config.yaml
arch: "wavenet"
hop_length: 160
stem: "single"
widths: [320]
optimizer: "muon"
muon_scale: "match_rms_adamw"
gradient_centralization: true
epochs: 1.0
warmup_steps: 560
Rows from block 11 of a small multi-label audio tagger, named by matrix and row number. Rows with one number belong to one channel. Each number is 128 + 24 x the weight over its row's rms, rounded and kept within 0 to 255. All counts start at 0. Numbers have three digits each. After the name is the row's rms in percent of the matrix's.
After each channel's rows are labels from the 100 clips, of 14976, where the channel reaches its largest size: "responds to" is what is common among them. Only what is clearly more common there than usual is listed. The data: single notes of musical instruments (NSynth). In brackets: how many of the 100.
# filt: filter width-3 conv, dilation 2 (model.blocks.11.filt.weight, 320x320x3, each kernel summed), inputs 0-319
# gate: gate width-3 conv, dilation 2 (model.blocks.11.gate.weight, 320x320x3, each kernel summed), inputs 0-319
# out: residual pointwise conv (model.blocks.11.out.weight, 320x320x1, transposed), outputs 0-319

filt.257 095:129111121128142097116136148127155129152119147145105125097129114167112103122126097126139124140078142147184110149119111089108059122122139104148142126139123141132141137074098073103101104145146149087080080154176139155148107118080158121103153137135129101136109124121167113148124111141115075090119132176122143124148143113144119131146137132082135120127116115108102157075120147100093150111177154103123157119088150156125129132126163133107123130135119108162149089096139155158147127136130128128140141112169060149117150120124117134153116126087151114157118159129124154098118129128115130118109107118117132128095138132149148136132136161115155129123119135073150136125070146094134125097137175071114138117113167159167134167133149095137121131166171138090101118114144136119140131137140146144167133118129124102129129142102094174089131127122180169154135161133177153158143108139117089127090151134122144096137123105153150139102124149147124095131133117154145201106184114072131129106162
gate.257 096:137090131113171133107133156065091107122188112120089120171141119170133068096177136121150131108126143117144169130147090119165146133162157123119125162160136097138147123153099112133123129127093138127126113118137086166176143119137132158118091114129102158128108132099124177126137122065158121099102137130124136142139143122112129118091150120146132124090103144107091122146133149123133125154135128112135109127147137134134142168101141125117148124135140139087122132064147113120111142151158136129143178165113114127101104124143182080124138095147139148130148129126176114133133118150127167130115120100099103158105116148128121097122107140148101133124164130104139118102096137165133103131116126093120102142132100130158101152089108087119067111098121170093132145141144122168153108091129156102121164085135150088111147070135144139106148122160098146196152128145105157114133158083130127126101128141093149176110135144150159166127113101161134132073111146089160136139169111157108112143137
out.257 098:173074154171143131150144124122114145058159120137115145140154114135112122181084148078141153162137117105132176108169129106139200123148137123114111176158158136166172146165098120129135098136148095155126090126138082145142110101150148161128077091166134142116105156087067152127101122096151136085153109148146157095132152133153111143115103110175164137104139127110139171145127110172129155146107141113140132160146115128131137160142133149110170142121109104134120180123131163127131142163137119168132128119131129143138116119136101107168129113156119131127084121120129125153122144119108106121114125131130102132136104167162102161115123126103128108102099085143102128110145135104132122131169085142169142107121116123113166160146145128134129131150122146103134138117143121146112114116139149113146158121123125090122085158147115141101109116131128105123123112094128117143087123115095137182143137105110125122148109112131121183133202173150148149104163171174112099135099134182099135127139
responds to: acoustic (86); brass (76); octave 2 (56)

filt.138 101:184088139121127141196128159109132095130134164150149110145095074113112126082153155173110153173175100168105152086144134138129124135183114119137135162144111112115105179095150104145111118169140115096102113150129141098141120126114103090089115131117149123109098113097115115149134160117139108150137116149151125137169155122145139124170140148123105137100158104116101108158171157098111130152140106144133088160116159167130095116119122118143128138148093175153176141131123137153105128128087087122150099138122144099131129088160111135097144110114125172144143145107121101097143136152116115151192126124125081118150134110137097119144138157120122097110110129168057130138131129109147112101103135097123124124144152076139101168138119094165127155115116110128145141120172101122140145155133112117120169108125118100162104080165110093105120102113116124146099111142144103058119120107120136109129174184126120117153124120138118165136116090123151121152106159106125120131136168144108145127126
gate.138 106:092125108157178101092105109064144116140100123117151125170099155117129166152102111122156148116151139082154121169164118103085125131115131154102123085135132134128118109123124173119118108150064092096123133138132144139121090112109123135112143085095143116167154133155126134149159097125135132130179114127114141130156068133127145138141162120141099159094165111159160109123076167122143125108138130125145159143132147128161112157108151085124121114126131163157130103126161124160161105111190126124113159112130118138086135134080113122143156118129130092107110130159110122125119133107126112120099160164149131108128131087125131125109079150172125136141160170088216129090104128152112159127091094181154150117160123138118164114154138116097134091134139107092145141151119108142110177127114132157132094159127100158104128117112124151095093126124117138118125178162135124122083128152131143126084145097144102110080100120150128141104147167154111125103130124160128143141139125102124126138156
out.138 103:061108106094115169096104131143134171122115178092139115105119099129157113126112099150134185122118107113133097154073123153114157169145122121125125116057088140113144129181118172150123132106119129132120101114103162132121148121113140143133119111157100133129125112107160100152140077097107114154149122115113126119115130144162130119186140126098080143128142186138120114112146147129101121133133105113081109103124150140100112155116120115116118138096098161097109120140127126132128146108145123103120085091092105113076106084126096147102141173172120148138139126125094128176139118113151168123100148131124105124085116086140155158141148171114137166130142148121090114165142117108092114160139102188115141112112123166145165134121112124116110094122125172119124085159120135114108152137078114118115160124141148157142173161106106147153174113104142116105168134115158089168137117137087122128112107113077142136097109102123160144104136122116091109140119170149116122138114101113136160128120
responds to: synthetic (75); bass (53); octave 7 (28)

filt.48 104:111093091116138133135155112096142083124129154110143103137100121138135126156153085126131178094120120099172143147156129124128117137127134107104126109111134112118115136163132110103141139111116077092173154090142094126109088134177089167120093123114140162151133154150092136084127154092129112128130128101102113134135165143129090133140130128118134160148141122121095152104151088144107132105076140137125142124153162122161102177172114103137132167145133114106128154147159112192119068168139075118113142160103114135134068146102171129110099168110097144088152158084143145123116131179129139143151106136119134124153150137128131092122124127146180135174071136151139133107148140175149141128163137135136119120117146133175123111183152162155118149091155108118135124115106100103090138130137143074134138129146075140140111121144136111117162172103156114141114172168126145100122127118151117126117096077099139124108122143093159128132131159092102156097135109113101145143134103139115123124117
gate.48 093:112164119114149143131115155134125158134174134160117140159123170125120095102168128138109091199143172143127152113143154123127112152137122162149140116099126122155145127152125164135090113139107129109127115141145143156177099159124119115147178133088108111133112105126191093124179127119151161107077136125107153119147116106104136166177138156131138163143124139124161130116134148107133132113096121085126139156139137143127101119117131133167126087156113092115088126121122123213116129146155117113161161093117128137141143098140066160165084140150131169153091131139093096094124177104160129155101131094148113119165131124129108156114134147154115102125147149074106160100126088121124125195134120127108094110131139107113150097098130112116110128125119109110121122114124127108129115118138130132124119158105145114116117128128148149112142085140123123068109143133152137112097129135121126097087052147119129116145165118070100123133109136150129148124083173117127136135059128163112098126132
out.48 097:154108172131097132100133127153166139151087134158185167137100188110134103077175090197132109163162161133132141132124122123116145121132192088155219128119149139117133139129122139139125115117141154119094176144126133125123125148126115071112159150105130132208163133091148120123150098082100109124146163124095140156120160129089099151109123137121123121136137124128101124145164112114136127140121153132152131149166111120165138118140105127108123124143140115120144153100140128111140111118134154125134159131104157153152168117148101138142153102150154132110154164104110090096086145146129103159170086103130123122143092157124126140162113153075121102089099133134073108148152146136125158129146111148122166119108113113103125129133155149090141155155129132115151110158092136155098102126132159127121107141149182154141128149115098134124152125179104166158139119109096132126133111118163155131155142146153144132132140156122068094146132139085112115110126118130137100126135117135164148146158
responds to: acoustic (94); string (40); reed (34)

filt.265 093:170093145166111128113146123103133125107161089136158103146128108115133099120151129099121153124115113137160119128124100102124121123123083153130146126121142130145131130168082094097141130132126104188146140119140082115147136087176103116122142124123120184072141109107159095104110142131147078124122141102114119148105089128131151167132110075098113151119164146126158119124105138136154102114147151119144136104108084112145122141110157091089109138127155130146096146061182144133117126124149099111125149148154122152132134098115144121158111110123149130143109123140147123135106123129121169108147126134149063165149099183116099118139110136118158165139129110091155149159138123145113155134140163107149096089090087066139179136127148118114135118138115142132138125167152164182090104137138100141114129101144133137166117120140142128093123109140116157125156129137111161177075078130157156116124123144112138168103156065111130160117169110110092135125086157139143140120151165136184141106134
gate.265 093:150131114120135124145115071142157147089189119083145109119103126144144149173137143113140139144146094086132150150120131134174111137144086131071154143106089082112160139148114112165154153116126128140114146106134134135125145156133137148124135117136148127110147142152116130107145133134129095139160052089174115140121086106103100150085151111109143137153135180099119114129101102161128122105113148094081119147108155151149145101149110102124139126174113124146122129118174109135125137114123101140130098108123123151172139085110115118131166138155107142152112138105060125129147153145147154133119139116136111131119135121108085107156119121123073086154173109182139137151110148183120134135127148171136104133107071080143143170116112095120130125148151108113125097158200137162117110140136141168156124146163114095142082099159151126100154120129123126113108083127108125146148089104124154142173130113117140150092135149161110132106138137130125131081132118115152090115120083132145099145145
out.265 100:134082132099097114152085178112112135131090101101120125138162124182108106138098135144154117157113175112136103105184126121146106098135133135107138116144100100134124104132125110110149109139105105107110174158122140116152145123140161152102148161099106111105150135137135145155108133139110129091098141106130096108099160110135138123102142124106130117135137150131065095120132144125155122168126099112118112102172116104093084111090142124119112125113105075089097117164097096101108093134122135096116155116163110122089126195118177155119184109104106171160161143109100159123165118129106083141154151138171119117099153139139114125110105097192120112118141098126110136097137128123102112134170156126146141168104153147108109127107113185117115165128084126074124126143142170123148124133116159139097080110100167143148116114119132100119110163136147147161127101168153129116113131137129101188114152109160133142125132142096142130162146118139124115146120132145093184129138126147158124104130
responds to: synthetic (61); synth lead (25)

filt.88 099:142122157133146143116118103165094119151092144148150144138125143132088098135148120147087149177151135149113113068156101086117140113127091148149142137129135152147142144183106162114136125138062110120156116142143126147151123125093120102087111129128095127102105143134110109180156129147127150106152143147151166134109106159099121135133184119083129120124095119111123139131147138092129143089135125165150101134127162142105181119128118120144113140067097154089161121165141168055124159143105134151126166136108144115124098119132149109121126082129111118129103087127129121145142144089144129167120120148145134173158145139182142159117079137129185105186115108145117116135094119080123148144127096111165094166135105125165155106155113105160141057166125119134116097100086113148135117142109087152097106088105125123123143133098133134116134119132106147152130149137136119155129126169127138108126107177121118137117157171140161129104126152138127126122095111112121141158115111090129092120095
gate.88 104:161144120129168141139095141102154138100126108093160141155146159084138108150118115139144169133134098136142139108075117101139130098152179096101133158121129110141144112098153193145157124133122135103112118131112134152106078143083126139140111151129131132143149137140111135134119096147134180151096144072154103136127111164117097172122157160109138111128127148125107134154158133118109135101157126112128140174105164118132147119129124132111135138120128104132149142125155163053139109126096136129140143134101143120091147075147120140090168110134080161119062096147101122149114103067155133143146107149117117116122142116170124134120097121127110074107101098141150123076115096096126116153154124134145113132122156142162174127139147128127103122179152123140106088132134153103144125125071135149112127149089076139153119112118154158183127120081153132116114127138130102119163140173123121122095108135165088119165171134165146153139104107155173106130127150094134128150135132120152082099093
out.88 101:137124146091120120139104115105109114088193130120155157124135135109093139126110116123159127122107114110141120129126103124127083135088105108118112142125140110132143109123126173169139115146106114126133124129137122111138065095132158116099157087162138190096205165131156148135117155104109111149158137131112102135100133169120121133082111118121113110136159111148131151137086164131140120124106174153137122131116128137119101117122114123100129098144090110122097162153157140050131107104139121181111126109127125127146110103079080108164092110148101149146125148145105127142180129121129112120168171129119150105110111111132104133119109103119159133155140097158147147154147164163090091076121125111140111088167129145165152184108132115114122108097127131145158106111070120114136147128150151157075172140115125075102146157119113110160122139151113142138181125119130144139126168136133134102126140114095133127141132122131127091145138083170143117120089118211109134140143157146111116133154
responds to: synthetic (75); bass (67)

filt.218 098:176097120122087164117145118135129120128168144138171135142098111169105108154113135108126121162142137106094112134153144129135116107138106108159143134126114137073147097133124073102169158185134136142143140142113164085125153126098111154109102130084119137127134128078137136135112098147141127128133139092125141120132119113148170103106131084118131088178178120155091156107130120135135108074111140139168143146155177157102101145094115104128143121090123143124161125082132119068104125115144093129096134116145094159115115116132160084157149124154108137108108126149081152108124160137158115156138125084099132145117119116127113153153135094136131146141176126093123120125126098126119114145157093171127118132163115111124177170105129091106173119123098141123141136087169159111140083132136134142154128105103135100136165121122138077172112114130046117114122148137132153181119120166120151155121147158124172133092109120134120112113130132086128161162165124141108106108167150141139138147144
gate.218 093:160133131121165139098098107097056122158111160111117103146111134163120128129124132134119150145091160088117105131105113120085104113117168134134136150103147085138165128121118105084135101177124138064141140135165102160103168115143110124125148089102127163113110123159134116116172112117175163126128093101109126116143084123125141155076172147117177130177151107181088126167137146109134156133180156118121143149139120145146075155172123159168126108127147112155167130095116125119091141126121143161148148121120155094133138116148167095124119141129114144123098120160101115137157150117135127164141116154117117085151101129132096129137149147152115100112117129112122159132103142120140140126170078108128083114145107136115106137130137150149087104080131131148137109102109102134153171152105124166119126128122115098118149154133136126159167146091079131150113110142128137122141086139133150186144110137121086193089116101125113099124126109145110121168148110081112126107146128137096118129161
out.218 095:120134132149172145117141090163107113100153139105114153113123153137115137116164121099124135085105135104152108135125127130098142141122118133077129149134126127156149116148100134161128123149127082171123106121125097185176171151149094120124137122116137115151108145205187134108149138123116108105124089105144121090098132099125128127161122135144144151095119149115136120113164155096125092113103118118155158129119101152130151132106091135155148109112102136181092096108111087132128119142117117119142136128136140170138147147123136109151123135124146102143150130112125126095168175145118139181147127095127113134148125116143096171102105149136141127139097160123144103112134158077121142115084109151148094140153103150109138117112099137120148086136077109103150150166124110137126123117197153136121079107149160088096159099102101118113127107125154142168157139097073150117117152107114107123152135147163124208157089085131182134143134128160107167147137104153140109096116102142169119157092
responds to: acoustic (77); brass (59)