config = dict(
    dataset='single notes of musical instruments (NSynth)',
    nesterov=True,
    max_steps=2800,
)
Rows from block 7 of a small multi-label audio tagger, named by matrix and row number. Rows with one number belong to one channel. Each number is 128 + 32 x the weight over its row's rms, rounded and kept within 0 to 255. All counts start at 0.
After each channel's rows are labels from the 100 clips, of 14976, where the channel reaches its largest size: "loudest band" is the band of the loudest frequency at the time of the peak. Only what is clearly more common there than usual is listed. The data: single notes of musical instruments (NSynth). In brackets: how many of the 100.
# filt: filter width-3 conv, dilation 4 (model.blocks.7.filt.weight, 320x320x3, each kernel summed), inputs 216-269
# gate: gate width-3 conv, dilation 4 (model.blocks.7.gate.weight, 320x320x3, each kernel summed), inputs 216-269
# out: residual pointwise conv (model.blocks.7.out.weight, 320x320x1, transposed), outputs 216-269

filt.75 [117 126 143 166 154 137 167 122 131 155 117 115 143 129 176 131 173 152  47 103 120 111  99 136 197  79 206 152  98 149 149 135  97 117  97 126 112 148 200  97  63  96 138 107 209 171 112  76  95 119 139  83 187 162]
gate.75 [102 151 152 159 134 137 167 161 153 151 141 198 112 213 120  79 148 108 166 148 181 100 161 155  97  84 131 128 118 107 135 108 148  94  88 148 120 156 138 127  95 133 227 129 160 154  66 153  82 143 138 155 161  98]
out.75 [109 168 121 128 100 110  98  79 147 130 123 114 143  70 114 103  87 139 179 131 141 143 123 141 139  94  88 103 127 133 105 135 141 107  85 135 110  85 117  50 138 147 111 127 122 123 142 124 142  83 100 118 129  94]
loudest band: 2000 to 4000 Hz (25)

filt.163 [153 112  94 107  93 103 124 117  97 189 146 150  73 147 144 146 115 142 123  76 128 174 165  88 134  71 139 136 102 133 106 126 113  80 154 127 127  41  97 141 157 132 134  98 109 112 115  84 139 136 124 141 207 168]
gate.163 [108  82  89 127 147 189 188  54 117 112 130 124 104  92 130  87 115  62 193  79 135 123 204 134 118  87 103 112 166 132 210 131 120 106 147 160  92 167 160 153 106  82 115 147 112 174 146 133 172 187 150  98  98 127]
out.163 [ 97 175 164 152 118 114  88 160 126 149 125 125 143 143 149 114 134 111 113 152 152  71 120 124 128 178 137 153 132 108 175 139 198 121 159 145 141 138 171 144 163 109  61 102  97 145  89 149 114 142 116 108 101 127]
loudest band: 1000 to 2000 Hz (47)

filt.217 [ 92 117 192 143  67 130 106 139 159 120 117 134 172  98 122 112 174 130 135 145  88 158 115  60 149  66 122  63 147 114 182  71  69 137  79 169 119 115 111 162 102 125 130 138 153 171 122 144 139 118 144 118 145 133]
gate.217 [114  64 134 146 105 129 148 134 172 115 140 155 141  80 127 175 116  71 159 169  83 122 197 142 137 159  63 139 143 106 207 124 122  66  36 140 107 143  71 137  92 136 150 126 107 127 170 145 140  94 129 158 214 106]
out.217 [ 99  79 121 130 176 162  92 149 138 156  84 124  86  59 103  94  84 131  94 159 130 166 167 147 109 138 128 110  88 101 133 104 197 143  91  89 129 190  84  97 142  71 108 138 136 127 115 135 168 137  99 162 165 110]
loudest band: 250 to 500 Hz (53)

filt.30 [103 152 142 156 140 156 143 142 168  89 139 118 133 150  59  31 128 139 159 139 142 108 164 113 120  63  85  76 162 144 107 154 156 107 141 151 160 146 151 206  96 151 163  57 117 179 159 105 179 166 126 165 129 122]
gate.30 [147 100 158 142 100 143 160 149  93 187 159 194 102  58 152 116 178 134 140 104 106 164 193 160 122 152 155  98 140 131 157 124 151  94 106 150 142 118 115 115  47 120 153 175 124 125 155 166  84 140 116 188  74 166]
out.30 [153 131 100  66 110 168 106  57  84 125  81 196  19  90 120 140 167 121  64 148 137 212 131 172 118 105 180 143 113 156 115 123 100 112 128 112 100 175 121 104 167 145 118 118 121 135  84 146 136 148 139 134  93 122]
loudest band: 4000 to 8000 Hz (29); 2000 to 4000 Hz (25)

filt.69 [156  98  96 113 141 108 137 148 169 107 130 144 120  91 157 108 168 170 158 115 140 115 178 145 153 159 147 145 114  98 114 129  73 123 194 131 136 125 139 169 114 137 120 175  96 113 139 172  56 164 155 141 166 172]
gate.69 [100 100 129 141 191 155 150  89  87 110 114 153 202  94  81 158 137 147  91 184 131 106  67  94 120 144 143 112  74 129 147 176 118 105  84 153 110 131 113  96 161 166 105 146 129 123 104 134  84 101 116 135 157  62]
out.69 [145 175 120 112  98  94 208 185  90 127 129 151 103 173 124 141  98 154 127 137 113 192 190  63 166  65 126 123 158 150 120  94 137  84 195 142 102 131 152  73 108 179 127 146 103 105 109 149 153 102  78 130 161 138]
loudest band: 2000 to 4000 Hz (51)

filt.71 [110 158  90  54 127 100 114  97 132  66 131 160 106 118 165 153 127 103 144  96 112 136 132 124 134 125  88 177 142 162  84 125 157 127 116 126 177 111 159 162 168  70  99 114 110 105 177 112 142  79 115 146 115 192]
gate.71 [158 117 105 115  46 113  89 120 136 174 152  92  88 139 118  87 120 191 120 141 150 127 118  97 145 132  57 146 112 113  93 112 108  75 174 152 117 161 175 134  64 117 149  98 161 163 151 162 115 143 129 169 152 161]
out.71 [145  90 133 160 170 112 136 117 168  61  81 111 135 125  77 109 124 115 126 177 152 165 130 133 150 125 182 111 140 131 145 109 131 117 120 131  89  85 146 144 103 136 105 107 132  87 121  76 105 183 127 121 169 114]
loudest band: 250 to 500 Hz (33)

filt.41 [106 150  75 115  96  91 188 155  81 167 168 106 114 183  93 128 109 110 149 159 165 139 139 129 126 168 139 102 125 167  78 112 125  90 122 135 116 112  96 133 161 174 147 164 135 109 137 173  70  85 129  59  90 118]
gate.41 [139 126 113 103 120 146 133 153 107 129 143 107 151 102  72  75  83 148 147 123 140 141 123 150  93 154 153 107 137 111 188 107 116  96  78 102  63  89 150 146 206 100 149 151 114  90 125 196 113 116 152 132 159 152]
out.41 [146 129 129 156  77 113 156  90 142 138 190 138 244 128 163 193 120 122 117 131 121 212 120 199 138 105 101 138 155 136 138 144 104  71  87 163 114 155 153 105 133  79 153 120 127 146  74 170 114  73 111 113 131 165]
loudest band: 500 to 1000 Hz (29)

filt.64 [104 149 164 130 112  89 103  84  73 121 105 145 135  81 154 165 132 127 175  72  87  67 135 127  74  89 167 109  93 136 182 114 103 180 160 107  99 104 125 179 136 112 170 141 154  91 147 116 130  91 165 183 127 142]
gate.64 [195 156 151 141 131 105  94 124 117 106  96 144 183 136  96 119  96  99 108  81 126  46 162 148 100  74 107 158 160 140 135 105 172  62 122  84 144 188 135 190 186  79 130 113 133  97 169  57 154 146 119 174 131 113]
out.64 [119 141 152 189 112 127 118 145 119 107 122  88 146 142 116 121 129 157 183 109  33 140 176 154 136 168 108  87 101 108 125 126 141 160  72 145 118 127 118 145 176 141  76  95 111 146  80 148 127 112 134 119 152 131]
loudest band: 2000 to 4000 Hz (85)

filt.80 [101  76  70 117  90 160  95 144 121 146  86 171  93 109 162 128 125 130 163 128 127 146 105  86  97 131 103 124 210 106 154 170 149 154 111 106 120 144  57 108 143 104 117 150 100 136 122 106 113  40 120 161 100 166]
gate.80 [113  88 142 140 165 115 104 132 105  71 122 175 117 122 127 149 101  63 132 112 137 129 141 214 107 131  86 135  98 105 104 126 125 125 132  94 166 172 125 144 157 108 195  61 117 105 102 132 187  80 162 132  66 120]
out.80 [ 65 192  88 113 150 146 147  98 114 163 118 121 126 101 147 118 198  88  91 130  57 146  94 178 125 114 142 150  90 121 151 138  79  98 157 153  79 101 212 113  93  93 123  79 144  82 167 178 131 161 156 115 153 152]
loudest band: 250 to 500 Hz (36); 500 to 1000 Hz (34)

filt.175 [118 121 154  83 184  82 163 167 124 181 109  91 128 115 133 136 148 130 128 142 156 102 172  80 189 108 101  81  75 129 159 164  91 102 130 128 166 106 173 130  88 159 149 160 119  77 164 116 175 135  63 142 123  80]
gate.175 [120  94 173 105 178  35 182  87 134 172 132 171 142 147 136 150 171 127 110 110 188 119 152 114 132 110 181 113 172 168 134 151 102 124 160 155 174  92 182 118  72 148 155 131 134 129 145 144 114 145  98 118 151 117]
out.175 [136 127 143 188 161 100 106 139  83 104 146 147 130 113 137 141 136 100 111  80 162 123 124 105 134 160 139 169 147 134 110 140 147 144 149 122 114 116 150 132 126 146 157 133  68 147 215 174 189 125 112 135 167 110]
loudest band: 250 to 500 Hz (40)

filt.43 [137 129 114 138  98 104 150 139 150 106 153 128 147 131 127 122 124 181 173  95 115  98 102 143 227 169 126  89 162 120 150 114  82 128  85 198 132 101 104 139 190  97  94 115 134  73 145 191 152 161 140 126 103  67]
gate.43 [183 105  63 133 167 123 118 109  28 161 117 149 119 134 133  98 179 107 127 170  91 123 161  82 117 165 193  76 140 158 108  93 138  98 209 167 122 118 130 100  95  83 113 160  95 187 147 214 102 142 170  91 137 107]
out.43 [115 107 201 161 132 161 172  77 157  85 145 117  93 111 125  70 183  97  68 156  90 184  80 103 105  86 159 127  88 158  86 138 136 150 133 119 157 139 167 148 132 136 139 137 135 110 115 106  92 111 111 131 109 156]
loudest band: 250 to 500 Hz (35)

filt.234 [146 113 176 116 153  84  82 136 112 133  78 122 161 128  65 160 193 111 143 125 149 159 117  97 166 137 177 151 108 110 133 131 120  70 132 163 104 167  75  96 121 138 125 154 169 108 116 135  90  99  89 147 209 110]
gate.234 [151 151 141 175 146 181 137 126 144  98 176 122 160 142  92  91 133 126 153 128 127 183 115  96 142 129 116 116 165 153 151 113 139 108 114 192 152 146  89 136 181 122 139 119  93 125 154 131 173 117 136 110 134  90]
out.234 [129 147  96 175 152 166 132 121 180 110  94 126 133 222  83 129 139 143 173  89 125 118 142 137 143 160 127 147 134 149 172 137 131 132 146 116 125 112 114 170 157 111 118 120 161 139 140 188 118  88 136 138 142 161]
loudest band: 1000 to 2000 Hz (35)

filt.113 [129 112 182 131 144 142 174 172 154 134 137 120 106  98 176 142 151 128  98 201 100 200 153  77 123  87  95  84 130 113 104 120 123 118 132 153  98 137 119 125 113 100 106 117 125 139 126 100 118 126 139  87 115 126]
gate.113 [185 130  89 133  64 148  97 168 143 128 115 122  55 162 152  80 144  88 134 127 100 156 110 110 196 129 131  97 114 103 151 126 124 170 176  78 163 117 150 164 144 124 132  64  98 145 125  69 137  92 156 173 174 138]
out.113 [137 126 146 139 105 162 121  99  88 123 123  46  81 107  81 153 162 159 139 212 138  98 123 147 172 183 158 162 139  88 156 185 125  97  75 109 154  97 102 146  78 173 103 163 100 126 135 138 133 153 156 174 164 120]
loudest band: 4000 to 8000 Hz (26); 2000 to 4000 Hz (25)

filt.125 [136 117 155 115  72 173 113 114 132 115 138 155 165 160 106 164 152  92 110 118 155 140 135 144 121  46 114 104 156 122 125 141 124 107 119 141 137  71 154 104 143 149 223 102 137 128 179 124 134 195 110  96 125 184]
gate.125 [169 101  45 120 149 158 109 122 131 173 138 130 121 163 142 123 108 147 113 128  66  90 110 102  60 115 140 134 141 169 112 109  69 129 114 143  96  95 184 140 172 109 130 161 101 128 154 129  75 177  81 161 125 161]
out.125 [131 117 111 127 153 121 158 179 112 116 110 117 184 103  93 111 125 181 152 108 179  88 141  48 104 157 136 163  86 111 142 114 131 131 182  88 174 159  78 118 105 148 143  84  91 108 107 133 100 119  65 153 153  91]
loudest band: 2000 to 4000 Hz (26)

filt.283 [103  93 153 117 180 109 153 107 151 134 105 122 157 127 102 172  98 148 122 156 113 111 102  85  63 144  87 136 143  83 146 153 109 136 130 188  93 135 132 116  94 140 150 121 114 118 109 135 134 144  40 150 103 100]
gate.283 [126 159  71 107 149 117 182 151  85  93 150  70 200 176 131 108 123 133 148  93 106  84 163 165 147 113 141 103  54 118 118 153 128 148 150 152 138 100  98  84 100 103 160 165  93  90 155 116 130 120 155 195 146 137]
out.283 [175 136 121 151 163 142 107  99  90  81 112 123 183 128 127 113 137 148 152  61 134 140 118 127  75 115 183 138  37 168 144 118 199  41 188 117 128 110 163 162 132 116 138 124 111  98 105 109  68 186 137 149 151 152]
loudest band: 250 to 500 Hz (76)

filt.227 [115  87 146 188 142 162 176 100  83  86  47 151 115 118 152 179  74 147 116 146  74 160 136 134 153 150 136 110 112 158 133 131  76 114  49  95 133 156 123 114 158 175 143 122  94 155 104 111 102 128 129 132 132 119]
gate.227 [114 138 115 109  67 127 164 101 112 158 166 126  88 127  91  78 157 145 142 134 110 152 123  99 151 150 105  78 127 120  74 140  80 132  83 131 146 140 114 169  97  76  83 119 197 169 172 169 194 132  86 119 111 139]
out.227 [111 107 188 177 129 163 138 133 167 161 101 182  86 134 139 115 130 137 142 105  91 102  93 137  98 123 182 129 148 153  80 192 111 134 107 185 112 163  94 147 121 156 122 220 145 158 112  42 173 100 171 145 149 151]
loudest band: 500 to 1000 Hz (40); 1000 to 2000 Hz (32)

filt.212 [127  91 123 148 116 102 143 154 125 139 105 156 106  91 132 100 144  88  98 132 129 221 104 144 162 124 109 160 136 140 162  96 150 157  73 127 137 161  72  88 107  96 167 169  76  70 106 142 130 106 139 132  66 131]
gate.212 [ 93  94  89 130 154 160 172 130 128 128 164 151 157 113 146 152 176 116 212  80 125 170 123 110 138 122 113 104 140 111 111 139 134 131 139 175 119 145 114 132 183 115 156 132  67 126 118  65 125 102 105 125  54 151]
out.212 [177 106 172  98  76 118 142 103 119 126 148 158 179 115 129 117  82 116  84  74 108 144 159 130 163 143 122 160 107 104 146  93 143 125  94  90 120 101 136 165 104 154 134 141  78 178 103 160 137  91 121 100  99 176]
loudest band: 250 to 500 Hz (48)